config.toml
dataset = "photos of plants, animals and fungi (iNaturalist)"
train_examples = 77898
mlp_ratio = 3
layer_scale_init = 1.0
label_smoothing = 0.2
optimizer = "soap"
max_precond_dim = 512
ema_decay = 0.99
max_steps = 12900
batch_size = 256
warmup_steps = 2580
Rows from block 5 of a small image classifier, named by matrix and row number. Rows with one number belong to one neuron. Each number is 128 + 24 x the weight over its row's rms, rounded and kept within 0 to 255. All counts start at 0.
Before each neuron's rows are labels from the 100 images, of 14848, where the neuron reaches its largest size: "top examples" is what is common among them. Only what is clearly more common there than usual is listed. The data: photos of plants, animals and fungi (iNaturalist).
# u: gMLP up (value half) (model.blocks.5.mixer.u.weight, 576x384), inputs 301-343
# v: gMLP up (gate half) (model.blocks.5.mixer.v.weight, 576x384), inputs 301-343
# out: gMLP down (model.blocks.5.mixer.out.weight, 384x576, transposed), outputs 301-343

top examples: order Anseriformes; family: Anatidae; order Charadriiformes
u.561 [115 183 145 116 140 137  98 118 127  90 139 109 184 150 143 125 113 150 120 107 104 126 122  96  88 123 122 103 171 129  88 123  93 105 143 127  67 116 134 143 111 136 104]
v.561 [134 143 159 116 142 111  92 104 105 119 126 132 121 145 146 121 117 116 167 118 147 121  86 118 117 137 130 163 168 135 110  77 141 118 119 130 128 116 154 102 126 109 116]
out.561 [149 175 148 152  94 126 141 167 148 126 124 132 127 118 155 150 154 151 115 125 151 119 122 125 132 114 138 153 103 107 146 131 128 162 132 109 100  82 104  84 143 108 123]

top examples: class Aves
u.280 [136 153 111 136 156 157 116 102  79 108 141 109 143  99 118 131 144  97 105 154 104 105 181 125 141 130 128 150 163 136 106 124 160 163 129 131 142 138 149 138  78 142 141]
v.280 [114 152 147 132 156 145 135 110 158 156 147 121 137 129 101 140 155  63 119 145 141 121 158 105 140 135 127 146 105  92 131 134 170 127 130 154 106 133 141 120 145  94 166]
out.280 [ 61 105 154 157 141  93 146 174 122 121 153  96 163 106 132 120 108 132 168 103 115 153 145 110 155 111  88 119 109 116 104 153 124 132 168 113 148 190 157 160 140 159 127]

top examples: phylum Arthropoda; class Insecta; order Lepidoptera
u.176 [ 70 116 120 151 179 107 177 150 136 138 138 103 129 134 124 139 159  98  69 117 136 145 128 136 137  91 120  63 160 185 134 124 166 152 121 122 130 128 153 116 106 167 149]
v.176 [107 155 125 125 132 131 116 112 133 112 138 131 132  72 184  66 100 129 132 152 135 121 101 169 175 139  96  95 154 140  96 146 105 134 158 140 134 126 150 125 126 104 121]
out.176 [113 141  81 126 152 131  58 107 130 133 123 141 120 101  89 155 193 132 158  90 103 155  98 119 140 108 159 118 156 110 122  58 135  86 114 123 113 182 171 134 132 112 138]

top examples: class Aves; order Anseriformes; family: Anatidae
u.166 [119 119 118 117 104 137 138 170 112 107 154  97 108 131 151 155 149 122 133 133 103 129 103 101 102 103 141 126 112 164 123  94 196 115 128 130 120 127 140 146 124 138 126]
v.166 [150 163 129 145 120 138 103 125 113 113 139 132 114 136 122 145 138 138  87 133 155  79 128 154  82 124 161  92 138 103 109  91 112 112 180 130 115 151 142 140 132 121 106]
out.166 [145 139 144  88 107 122 117 116 116 146 145 143 173 148 138 182  87 159 113 141 163  94 119  96 112 134 106 131  72 124 101 110 167 108 132 123 150 129  88 115  91 159 159]

top examples: phylum Arthropoda; class Insecta; order Coleoptera
u.354 [ 77 107 110  91 108 117 111 124 111 190  88 123 108 165 156 154 128  73 145 112 143 113  99 177 160 123  85 160 125 134 121  90 156  98 118 130 158 143 120 138 139 108 111]
v.354 [107 127 113 120 130 128 111 145 117 168  95 146 103 159 102 162 121 123 145 129  82 153  79 127 173 133 149 142 145 110 114 151 158 157  97 107  93 148 176 169 142 144 120]
out.354 [147 116 139 161 144 142 131 117 151  99 135 160 128 127 109 121 116 135 150 137  76 138 127 129 169 109 114 119 141 122 165 136 142 114  92 118 153 117 112 141 109 119 148]

top examples: class Insecta; phylum Arthropoda; order Lepidoptera
u.565 [114 150 158 156 131 115 151 148 176 102 144 134 171 112 172 133 130  89 131 139 102 116 137 104 128 130 103 101 108 133 149 115 117 143  98 132 161 118 133 137 140 112 156]
v.565 [ 86 133 149 122 147 148 166 158 134 135 119  71 131 121 177  90 125 125 108 102  95  97 124 143 153 124 148 100  96  95 145  86 124 128  99 111 102 104 125 106 122 136 150]
out.565 [ 74  69 141 143 181 141 155 151 118  97 125 142 125 131 110 114 115 117 139 144 136 106 174 154 126  90 147 112  93 144 146 138 117 107 118 121 154 131 112 157 138 144 102]

top examples: order Anseriformes; family: Anatidae
u.263 [ 91  99 139 180 121 140 124 153 144 121 152 141 158 165 131 124 117 126 152 138  86 135  88  95 140 140 102  97 131 147 140 120 126 132 114  78 118 132 143 185 131 161 106]
v.263 [117 124 121 161 163 106 145 123 105 139 164 147 160 118 169 129 106 135 112 111  97  98 103 163 148 149  78 119  73  85 137 100 107 123 155 106 133 156 142 112 101 131 136]
out.263 [108 153 130 149  85 122 146 173 127 172 181 119 144 128  92 134  90 113 129 171  66 155  65 117  85 169 138 147 107 111 132 127 111 150 159 117 148 126 165 143 126 159 137]

top examples: order Anseriformes; family: Anatidae
u.391 [118 108 110 133  74 114 136 122 126 136 128 179 106  98 151 119  88 164 185 133 105 116  74 159 139 133 110 159 151 137 133 131 152 155  78 127 132 126 122 128 101 139 105]
v.391 [116  87 128 138  95 125 113 123 158 131 110 181 131 165 105  98 145 110 153 183 178 118 149 145 107 151 132 139  99 117  96 132 126 146  98  87 144 158  70 109 132 116 125]
out.391 [105  71 132 131  88 119 101 123 152 176 164 150 144 172 134 134 134 139 165 116 137 164 102 159 113 124 189 122 130 119 108 128 187 162 108 133 145 133 118  86  87 121 170]

top examples: class Aves
u.237 [156 131 161 144 132 209 164 108 131 100 178 138 145 103 133 138 118 140 115 164 120 108 145 118 135  85 118 148 107 116 112 127 133 174  71 147 156 101 133 156 128 126 127]
v.237 [ 86 201 137 154 148 119 152 137  93 123 135 161 121 106 112 132 142 106 111 165 144 127 115 137 129 137 141 124 156 173 137 147 154 158 112 132 109 125 125 131 177 104 109]
out.237 [147 117 114 103 150 135 128 106 148 136 100 100 152 137 142 128 175 103 107 176 134 159 130 129 107 116 104 116 154 124 128 174 109 141  95 136 125 152 149 139  90 138 148]

top examples: phylum Arthropoda; class Insecta
u.511 [146 124 137 109 113 151  99 140 119 131 127 107 146  73 122 111 145 116 151 138 140 141 142 143 143  44 133 139 122 136 116 153 155 152 148 112 135 117 124 179 155 142 149]
v.511 [121 154  74 152 127  98 113 113 156 172 192 124 154 136  97 144 158 125 188 132 120 122 149  86 157 135  92 144 178 120 112  98 163 125 132  94  99 159 131 127 139 147 134]
out.511 [125 148  64 138  97 123 126 174 130 149 129 111 135 117 108 131 134  76 142  92  97 141 139 104 115 142 136 146 163  88 153 133 158 135 153 111 118 119 128 144 117  93 102]

top examples: order Anseriformes; family: Anatidae
u.88 [107 118 133 124  96 146 112 134 130 140  83 103 133 165 135 143  95 120  86 106 113 158 143 148  99 126 122 118 149 158  62 124 139 127 150 133 127 155 129 128 173 101 110]
v.88 [147 168 144 117 153 128 127 142  92 138  82 107 146 157 101 149  94 169 121 155 132 116 122 116 104 185 145  99  91 112  85 101 145 141 152 121 136 110 114 166 142 117 100]
out.88 [157 149 151  99 103 112 169 139 136 142 145 120 137 174 118 127 167  79 126 158 122 106 121 110  91 112 121  84  85 139 162 127 173 123 131 131 123 125 128  65 128 156 123]

top examples: class Aves; phylum Chordata; order Charadriiformes
u.160 [151 103 124 138  84 156 122 132 159 111 144 106 110  90  96 126 129  76 125 113 125 122 102  93 119 122 112 118 137 160 110 106 145 130 138 108 106 108 147 150 152 143 110]
v.160 [134 151 141 132 151 143 179 135 137 171 155 126  93  92 149 123 141 112 132  83 100 114 119 111 121 121 129 172  96 165 124 164 159 131 139 135 104 152 135  89 115 121 121]
out.160 [159 129 135  81 120 145 120 136  98 162 107 126  88 128 136  83 106 131 185 118 133 131 112 142 127 115 168 140 131 109 144 118 161 155  97 110 113 131 136 121 113 144 152]

top examples: phylum Arthropoda; class Insecta; order Lepidoptera
u.73 [137 110 146 119 158  94 114 120 121 108 137 128 149 123 145 131 128 154  95 110 118 106 129 159  75 116 122 103 116 166 104  95 142 137 126 119 117 123  96 129  70 149 131]
v.73 [143 146 111 126 160 126 156 131 153 105 138 150 140 115  94 183 151 134 156  77 134 129 109  99 137 124 176 133 152 129  94 105 151 172  92 133 132 128 131  91 145 163 121]
out.73 [ 82 143 129 146 125  84 107 109 117 133 144 135 117 149 133 145 101 162  88  57 142 127 152 120 128 137 133 146 151 112 128 115 135 131 105 108 155 111 138 134 136 147 114]

top examples: order Lepidoptera
u.69 [115 110  79  91 142 132 125 110 130 155 100 125 165 103 147 159 134 151 148 178 162 107 132 101 173 145 131 131 136 160 137 135 127 101 111 124 137 162 122 145  98 163 185]
v.69 [103  96 131 139 136 165 103 117  92 145 183 139 140 154 110 140 125 161 116 163 136 146 132 103 143 110 156  82 128 128 134  97  94  69 208  89 128  94 136 141 109 108 126]
out.69 [129 121  56 138 182 114 141 100  99 112 141 138 121 142 140 147 116 138  95 118 128 110 137 137 149 168 144 124 130 188 130 137 124 121 106 119 103 152 137 100 111 122 109]

top examples: class Aves; order Passeriformes
u.509 [135 134 115 116 137 155 126  88 121  97 128 111 163 130 137  90 110  94 130 136  90 118 136 126 162 140 179 158 177 161 112 151 149 158 124 117 122 138 164 152 108  96 125]
v.509 [125 159 100 120 141 139 144 116 137 165 152 149 135 126 145 140 122 174 132 120 113 114 137 144 173 119 132 124 171 130 127 123 124 134  91 110 157 129 148  93 137 139 168]
out.509 [127 125 149  82 104 111 144 127  94 158 145  88 138 133 102 135 139 113 147 157 131 152  77 141 169 151 136 131 134 138 145 148  91 147 155 174 151 173 125  75 121 104 136]

top examples: order Lepidoptera
u.309 [113 161 155  95 121 126 132 156 111 124 161  96 162 114 113 109 106 182 131 132 142 135 134 123 138 172 122 136 133 113 147  89 141 100  81 114 120 113 181 118 152 161 143]
v.309 [120 130  90 126 174 136  93 115 132 122 111  80 131 128 194 155 131 105 108 131 147  93 143  93 133 126 119 111 156 122 163 149 157 149 143 130 106 139 130 124 145 142 156]
out.309 [152 102 116 104 172  87 128 133 115 123 146  83 101  86 141 121 101 106 129 117 115 133 165 113 146 139 120 116 157 129 157 143  81 109 118 119 105 163 119 141 120 158 137]

top examples: phylum Arthropoda; class Insecta
u.273 [144 116 141 139 120  91 104 143 133 162 125 147 147 182 141 172 149 101 107 131 137 126  91 140 103 131 166 155 135 166 121 119 152 131 205 163 106 127 143  88 158 110 146]
v.273 [128 140  95 148  71 149 140 129 133 162 126 172  97 162 113 144 147 136 122 107 115 118  99 129 133 136 147 128 113 167 130 137 131 119 163 159 112 128 119 110 106 112 144]
out.273 [123 117 110 104 158 125 114 123 110 110 116 129  96 147 105 168 164  78 108 130  85 161 146 131 122 121 151 186 106 124 129  95  91 113 137 143 134 125  90 138 144 128 123]

top examples: class Aves
u.98 [ 75 151 129  90 153 144 112  83 158 141 121 149 141 109 115 167 173 137 134  82 124 149 128 134 141 102 126 112 117 160 164 122 121 101 112 121 115 149 147 111  92 125 135]
v.98 [ 97 129 141 139 147 113  77 140 157  97 117 141 108 150 115 117 145 149 119 101  80 126 135 159 113 153 121 142 119 113 143  86  89 131 140  94 121 133 112 150 159  95 146]
out.98 [133 107 123 111 116 109 125 112 122 150  98 150 176 155 105 149 121 134 112  50 118 127 133 157  87  98 111 118  84 115 127 148 111 142 151 154 154 139 120 130 153  99 100]

top examples: order Anseriformes; family: Anatidae
u.525 [119 149 155 126 107 117  88  95 141 122 119 121 139 114 124  58 126 118  99 122 149 107 137 113 138  90 177 125 144 115 114 126 160 152 100 148 143 113 132 116 103 147 156]
v.525 [ 88 136 106 124 144 131 122 118 133 127 122 150 123 102 143 150 139 122 112 147 135 109 154 193 158 134 176 132 116 122 150 113 129 142 103 139 148 151 138 115 116  88 133]
out.525 [111 153 146 135  99 122  91 105 164 134 121 163  93 178 112 147  79 121 137 154 123 151 145 134 108 142 114 120 141 153 133 139 106 120 108 112 134 120 129 141 162 122 151]

top examples: phylum Arthropoda; class Insecta; order Lepidoptera
u.107 [153 156 115 134 138 140  79 134 146  93 119 147 144 164 113 105 109 168 138 155 109  98 123 122  66 102 131 120 120 192 160 103 124 112 127 104 104 120 148 135 122 180 111]
v.107 [106 158 129 103 131 119 117 115 158  98 110 199 121 110 146 121 171 162 156 130  97 121  99 149 110  95 102 109 155 157 123 117 117  81 104 114 153 132 103 171 119  94 138]
out.107 [195 122 131  78 162  80 171 119 174 109 127 112 133 137  77 101 153 126 119 144  72 112 135  89  88 120 162 137 113 151 170 138 124 167 140 136 136 113 109 134 102 132 126]

top examples: phylum Arthropoda; class Insecta; order Lepidoptera
u.290 [132 100 148 124 102 116 117 172  99 153 165 139 103 160 154 179 118 102 135 163  94 103 148 150 155 142 160 126 131 128 135 106 155 147 130 119 128 122 126  87 160 105 116]
v.290 [ 98 118 139 133 148 134 135 153 150 136 142 152 108 111 158  91 126 140 104  80 133 116 121 116 104 134 101 133 132 126 141 110  99  98 145 150 144 109 152  95 125 138 138]
out.290 [108 159 140 115 146 111 150 161 147 119 102 149 163 103 101 117 150 130 152 145 148 137 162 153 144 162 131 157 124 129  92 117 153  63 131  91 125 126 137 146 137 113 160]