From a checkpoint of a small image classifier.
Training: soap at rate 0.0025, 12900 steps, batches of 256, held-out accuracy 22%.
Data: trained on photos of plants, animals and fungi (iNaturalist), 77898 training examples, 42.4 epochs.
Rows from block 4 of a small image classifier, named by matrix and row number. Rows with one number belong to one neuron. Each number is 128 + 24 x the weight over its row's rms, rounded and kept within 0 to 255. All counts start at 0. Numbers have three digits each.
After each neuron's rows are labels from the 100 images, of 14848, where the neuron reaches its largest size: "responds to" is what is common among them; "peak at" is the part of the image that holds the peak. Only what is clearly more common there than usual is listed. The data: photos of plants, animals and fungi (iNaturalist).
# u: gMLP up (value half) (model.blocks.4.mixer.u.weight, 576x384), inputs 128-255
# v: gMLP up (gate half) (model.blocks.4.mixer.v.weight, 576x384), inputs 128-255
# out: gMLP down (model.blocks.4.mixer.out.weight, 384x576, transposed), outputs 128-255

u.237:143103159119144081157094129101111111132161109146110117152110119140065144161145156132102141073104149149188121075115118128126157124121088179116131145128126126121147134084171098136128160089109154073116120096170135145156111109154160111120150089094144137140132102143138152129143160121123117136162119151149171187158133162107124084099096147123166167190170093143107101121120099126140117194111
v.237:122120138086140093145159179131086175139118080126189132131143108121105122162115144138128120112135115138132115134128135144130092106092151133142095133166095156106113164112106150122146132123147138115115125140146114169113139101151147088103126123095115112108128125131146113147103134090087128151130131137134125157169121208123173112141163145113118158158121124118149087113160148165149087135031
out.237:136178132091140124095151144126130134144133122121117115173111144127162109115165154104124126164146161113106138123145117153129143140157118157106147097118121115142116143134153118146125158088140087116156130123089130094102129120121120140118098145142105121155105137148176113084140151107095173140140139139114087153111157110122106166140161106143107125123117146114123146139134122116125088136120
responds to: order Charadriiformes; family: Scolopacidae
peak at: bottom centre; middle right

u.140:097066093112155127134096110144127108117144163151132128159115171127139074149089147148122152141125105131135083174165123154118095133118162119130125173141141116121098127120094167091145093135144097078125158106130166104135153118162146083119104127137087121106140150134137102102139109136116138125086126136083142145121146119125113151092106136177076084086116132124149131124133100188132089132144
v.140:131161149061123119116129125111101089086159119113120132127144093128154165183111158105135127105151134111099138108113115120110105146113144148132133157127103138138164085116138113115144125151149162125118145121135128139108118118144112135142097146137183126104117126105100152160135171142134123140114123113112132114103098135112110115109139128106110124105134092167153111109145172138122153151125
out.140:156106131137155141110158166119119148141189100165103102127163137089119102159098095133096127122133118125145099118141137109159081135118123119106166087107114155156129173149153107137129132154127093136139158115117128110129147149176101145156151145155168105113117143160120144098136114136127059108149108147156105175147155103120121179117142147148193195128099160106101105142168085095142145130174
responds to: phylum Arthropoda; class Insecta
peak at: middle left; middle right

u.524:083146121131083147108146141144123144125135152134191118121109157145087169144140128099154128134132155107132119163129121099123136099125084096151138095153101155123105104117121152077144143140113112164128095102090142118127054120140133110130137097135133098120074112122125114109116131123169155170121145112136137159143125121143143163114124109147118085092138088114128152116155090117114123132148
v.524:139140084169130117110104120107162089139129152120121090100146132130119143129091104111176167115145173176091117175098128086115133114157142135145104115112056103171073116110104156108160131129110108150118123154117113123137090095093096121134149117112105092115101093127118140136164107127111166148077151190169104134120105160114140105134140095113077127135134089114102146111151160169147109123137
out.524:131134148103122096123100140154142139161135120169141128120119067095091135161125143128115152128117089106112154131090086121106105183117124100160127140121105161133099132110114115108118108145107140140110094143140143082158097146178138107080165135119119138140113152118119170116117137083145143144123134109119161123144145107153107183113119132128122115146107104150109108177144110093170168123126
responds to: phylum Arthropoda; class Insecta
peak at: top centre

u.40:101164127144090176115148159143125131115138105151143156202104141112140109141150159112133179151131140120123162113116154147127108107122155092165123127134130136123100102176119115148188129141113127129139132127116105126093127151131157106138113079114115133110125173163128164116114122134121137124110132116133110140093138126126144156145183089112154129105176147153109131145110140114133137096125
v.40:091132144160112122156145112140165138136133114144143133125133111142157129124126143115121125126112120158111144122152171103100125138133137141144133132157079086150115089109126164154136122143082095111127104124112151138153119102129111111109091160104165109152124134129140140116069132116111147058124147104174109132156079124091119167158093142128115183133166165160149121177131125134176067118129
out.40:153091090126106097140136100155135143123134137109120146139130125149116121117132155132049105132117126107131140070114142155104145127125108119109112138141148139139136090120151104102144156160125169130131122148124177118162096177151141114132110128119111133123127110111116139101158168103132187112131124111109158133139095166106136136164130113144102135119154117153125110136095141122146096215112
responds to: phylum Arthropoda; class Insecta
peak at: middle right

u.336:152123148085149117153189123118095116151130128081128123123126154156158126116113162178114142120098129185130171161106100126127128119173133132115153124180147133118072127112167088128096090100108157114111153147150119106087132144137127192150107104143080149138125138140152118109089113117114155152127165130130098129121115141141129151130139125097148117119086136193122140102119170123122158147170
v.336:166117135113111126111172091106101123178137069123118103129072119150130120136136116133068139165156132135154140129140136127145093136093121176128146147094120150162116123131120138136136153126148137120100144160097093129128139116086143129159127109143133110143120115121108139085128113102130058129143192145107143147125166162132093131145121090102132122154084117135118133130131151148141107072138
out.336:186087133143114157161118154151112139136061144096169108137148159131132099123098110171124126123157130131188146095122121137158111152120117080120121146100124128099133127168134110151123133125117107141105075172101080134149104090097117157133174143110109161136157152136154105154130138116147161149121084179130132134143160183145193146086131136103133110092095134118118167139168114153116178107147
responds to: order Passeriformes
peak at: middle right

u.294:139151121093090161138141161117150077120147161153119086115107099084163131119080185104170156159137152135154143130145143158116100132113159114075107096156112098136146150116139149131163118165082157155064151136090140103113143150132113108129127113120139164130106091140127104119123103105144135106120134110157092102152171122145123117183167099128105138114131144149131119103124188113151129141082
v.294:097114140130136112103134116100152114188133097136161126161105172161131142162153153112144143115141137134131154142121095107127123088135163142126098114102112125156105125128130170106134130158106097110117131151151110133158160150151141084193097110115132149181113134114137115091101132122127167172143176151122156130154072122145104119122102123105199113142133092112165146130142187123124143133112
out.294:108150135135150101113128140116173107138096089121129128093110150083156097163104126115149132116128050148145156156115147151133050152113123148100120116144158100149143149161090127140099127151159128130113132132112137073145122185086145109141188140146129195132122110137103133100121118086118158175168123088121147138127129188139130159135135091111111137123104124119085138140112119140128127127149
responds to: order Passeriformes
peak at: middle right

u.490:131153131113142126112093120151093129097131172133170145092095169094152120129133199155121139112135118173119100148135089109122122139164145113131086150132162180109127135109170155161167055144140136115104150097132134102122133125126113148108125136124095132146168085145138146125141143173159126132076127137111104159123136176069112116164172153144137124154109129142124137102083100101130166125146
v.490:142143127050081084136147113138123146148123108118092126133090090118138139143123114084118120138123111148159115145095171123145070113097127157140184132083099159136109128113150096092114150150130075165154140130127070116144132115152145113137130112152164151109133169105134125147153122206158096108126131100100121162104112158134105152129098116083136101138137096119156176105161140135132141084110
out.490:127147126121095127127102134125093132168119159166120101111131137124135115107123125154133092129125106139123122144117200140116108120106144152138087098124129141161103157161100117139124113158129130126122153166115126116135107142129121137146135130122115100102090152099088135087061163136158073146102126105163130152117132134106086142136136123188124147136122151194108104141125115101123141160121
responds to: order Passeriformes
peak at: middle right

u.92:112143111124142123156164123128093160096099136163087119089144119082132066082141140142095116118123152154161151113122153125097071167115132126139106125116151105118162146139148122154145122083117146115111115112131145161120144117122150128132154107127151150127112127131133105060122108145052142139130142103122107123137100144148094081147071129114115136129135124142118189146077183153139136142109
v.92:118130087146176097116151127139133133171165161095084176113125140109139120128154154141135104098131144093139126119152157134166130097126111099131128114107117153133129117092101172104139132149091126139109127186142180096123123134139172142130125165122152133142083134128115144149121139138116165123123088167081116177142137132093107141130133086123155142096156127067154109126077146137118124113160
out.92:147094134095166194120125146113123119177133084125136114134155156100116096153146081191118117134104119123122124113121112113161098118105127116113146098093153113117118134160124156112136102137153127132143149101132117157144121148118142121095162089153160116190170122127101119174135151119090132118137132137145137156143148126107131131159174084139170123180127127119136150139161122114127160089121
responds to: phylum Arthropoda; class Insecta
peak at: middle right; middle left

u.48:172122170112115117114099150138122149105110101131137146131140136117132142163090125177162140141162099140135150164150083111156120136104150122126137128163099084161167147155104114174147133131116161169123104157128128104107094136134107111092133149117133116122149134146096119103145160091153125105135130094068105125086156135143108120112122202112106129099151151169128151160170200123124160131132
v.48:115145119136096139174148114141136167094120167148150142173114129150138124095136147109125118144131147079103136143108098099120167116113144169109157125166140112138147089128126155138107155123144122125116136118078127108158105138125149087137134117128110129113101133141079120143143180126144093097147130130159090094112135109169096127097175131203108102133152137123145117064123119118123118114108
out.48:108113138123086108081114171183173135092146108115135127113157108144112167145126109096172166162105151126087127129178096109156139111101153141143146128121136103149163172137134119113122121131151122108128121158103105180126132124086161106102160093112144110093144168126130125136124086135139156133096087134138152128142134081112136143120100144165118128110123147088139169180127161154119083128165
responds to: kingdom Plantae; class Liliopsida; order Asparagales; family: Asparagaceae
peak at: bottom centre

u.522:153147136130138094069128118118118094101120133122128093130093133153108110128141119144121127126092117124120109132099125129154136128134149162109122163110126154132138130170126157150118150150123141114115136145108105108146140107125109133098101133049101150094172133116134141170148145160132138123119126097093135112113115160139168096153088097136140172179095156137129105125130149116108127141174
v.522:095130141132161098134140119101111102126137132110119141176124093124138183091155148128130124140123098123156190120107104102143129122121139109131191184134113159113089140168140112129128105131167120122104168112112148150171138132131138106114111128131133127101130117132089150118086140116131118139103086143113118108114080135161061109113118089136093135125149120144125120109118139113138141121134
out.522:134108091101126177109162124126146120137090116131118098118130169138148133128124101153148144090138138116110091116148163117157136141133156158155110117134153140091134144161126165085101124163121127133141120105116134080166085153097136122149121149108130156175122087139143088163148090139125171163141116144153135126098145134133109130092110129093132164138110122119073146136128163149139117141143
responds to: phylum Arthropoda; class Insecta; order Lepidoptera
peak at: middle right

u.320:115117108129147127127140141141110113115145141130130186114110110076136142084113125124131150164147128146094111151111103149132142129114177167134086111141066123125129181147119154132082127123153142095112105149095151105106126111149069108111141153155122091141094117133099147109111114129139125128082108141135101132162138103133126132137164130098124079141119162137147133110144132098156114134104
v.320:157111122131154139138118107146156118154101089133108154140143111155097123119118130116097092068103083157175147157132106113132118120129120114131135135184133107088152114143108101090114125151163126106129143114092177168106155115102098098142147120111151134109182121127121129121128149097158122107119142126115120169124151129114153091152099135139124207140149121155130104140156157120180129160063
out.320:113105112151146118102184135134140111151096185140103112108122118114153089128089111144130095093109111157143130137145104127161085146122148155133150174148142085144150088113135154129136142138125108148080134133106162143081137089101151093104129220131114152107124079125103109148140149136152150120097146066103128123155126108128147129127150095124139132122117128154124133157113112122122082139118
responds to: order Charadriiformes; family: Scolopacidae
peak at: centre; top centre

u.309:139147111122094110105127118114116141114125130159139164114114135089101114153120108112122132138081112118111119115142123122109131096184149091149111169112111097151101098127108133101137108126110159102089145129132146122161138146133134092120139156141099169109184133131186112139089110089110102100093115114127153086152158153175099131147112133133109124183110142091111081132131146144100130104120
v.309:125097132095133110109120107120096110169150117087158118138124133135176151156132135134136066120105163106072110100154113073147132116127152140120113166124084121120115152132111151117130126099146147138169124123149107159124130136143089163117129152126125116122090144134105154120128171143112086124138154104134117136098101121111156113140144149113127122140084081166100118143114117090136135132119
out.309:123129138110095169151120134154121140124149135085133135143118158065142132109106071147147132129098106136130112128138089098123093169149124111132096130158141128160122132173135122132174124103156125159134129106110113127108159129102151119150163122121149146097159142106116138153111166129155127130133149122125139127074197169122094138150165078148110098129146114123099165148111133134166083123144
responds to: order Passeriformes; family: Parulidae
peak at: middle right

u.541:115145141105150152135132127121120090142141109119105099049087113106137102163085128139118144101089119132107166142076150099122139121141148179094123097151094117098135108121126118118147113086156122146145113109181168099120114138103117163125127147109103155130133128155147140155171151171131128150118137090127098121133136110159134166163126126110143117105110116137122104124081152149156136123147
v.541:142128112149140123129122143139092092142091164113127146156151158146178134147134126083112140174110122136118165108133120132112134134129166144131125162147107123156091117116103135160150111134168109137159171112104119145143117112154142085105087121147106127178085101124112085095124127116078119118138107177151115099112100102158145141092143159124130142127123130113110172129173071134130122135109
out.541:117129101120138183121153085126105132166156086111128135141102114097132112120109098126148141099094145197131132172117135113164117153169141111137085077106095127125155144135145146117171114127148120161180111140139112113150112162134106131141147145112095132097140126132170158178167122128114164126150104132132086142155124195137113132120122106158140123130127098132119155193049100123127127111122
responds to: phylum Arthropoda
peak at: centre; middle right

u.550:088092181133132156168126141136141170143104168156096135125140150146155122115137096107122092099147129094130107137126109152142108150142142114105125077118105167118097124108159151110142121134101117104125146090125160136147130085140100114103151116120119169141131143145136129187119108104101097086167129177125128144158144143106162102145130125144129171156142133131138122157162099169112074117112
v.550:096091111145106149112098157123128186146100087131131142109117140144090109133174137093116155169119124156149121108110185156132133083148124140147130119126105132165144134129156124114135115114135145136156155146108117102096128157075111129096097154095138120098140120095189104156106145105137159150126114118088116115154134092105135131115106144156129110105128120099145107166128120153160079101111
out.550:092125140147083149112151127122130155127136112090155106127120150109126114169126152117111128106092117124136122113162144125106114133093098094174162156160101060160124112086110101137138106106167169143194132138110133091145144134179131121125126145110141136145159113139105160114152139087115123110102130105105125127096097124096144149128088171150153120087123164148148171160169098110102129129168
responds to: kingdom Plantae; phylum Tracheophyta; class Magnoliopsida
peak at: middle left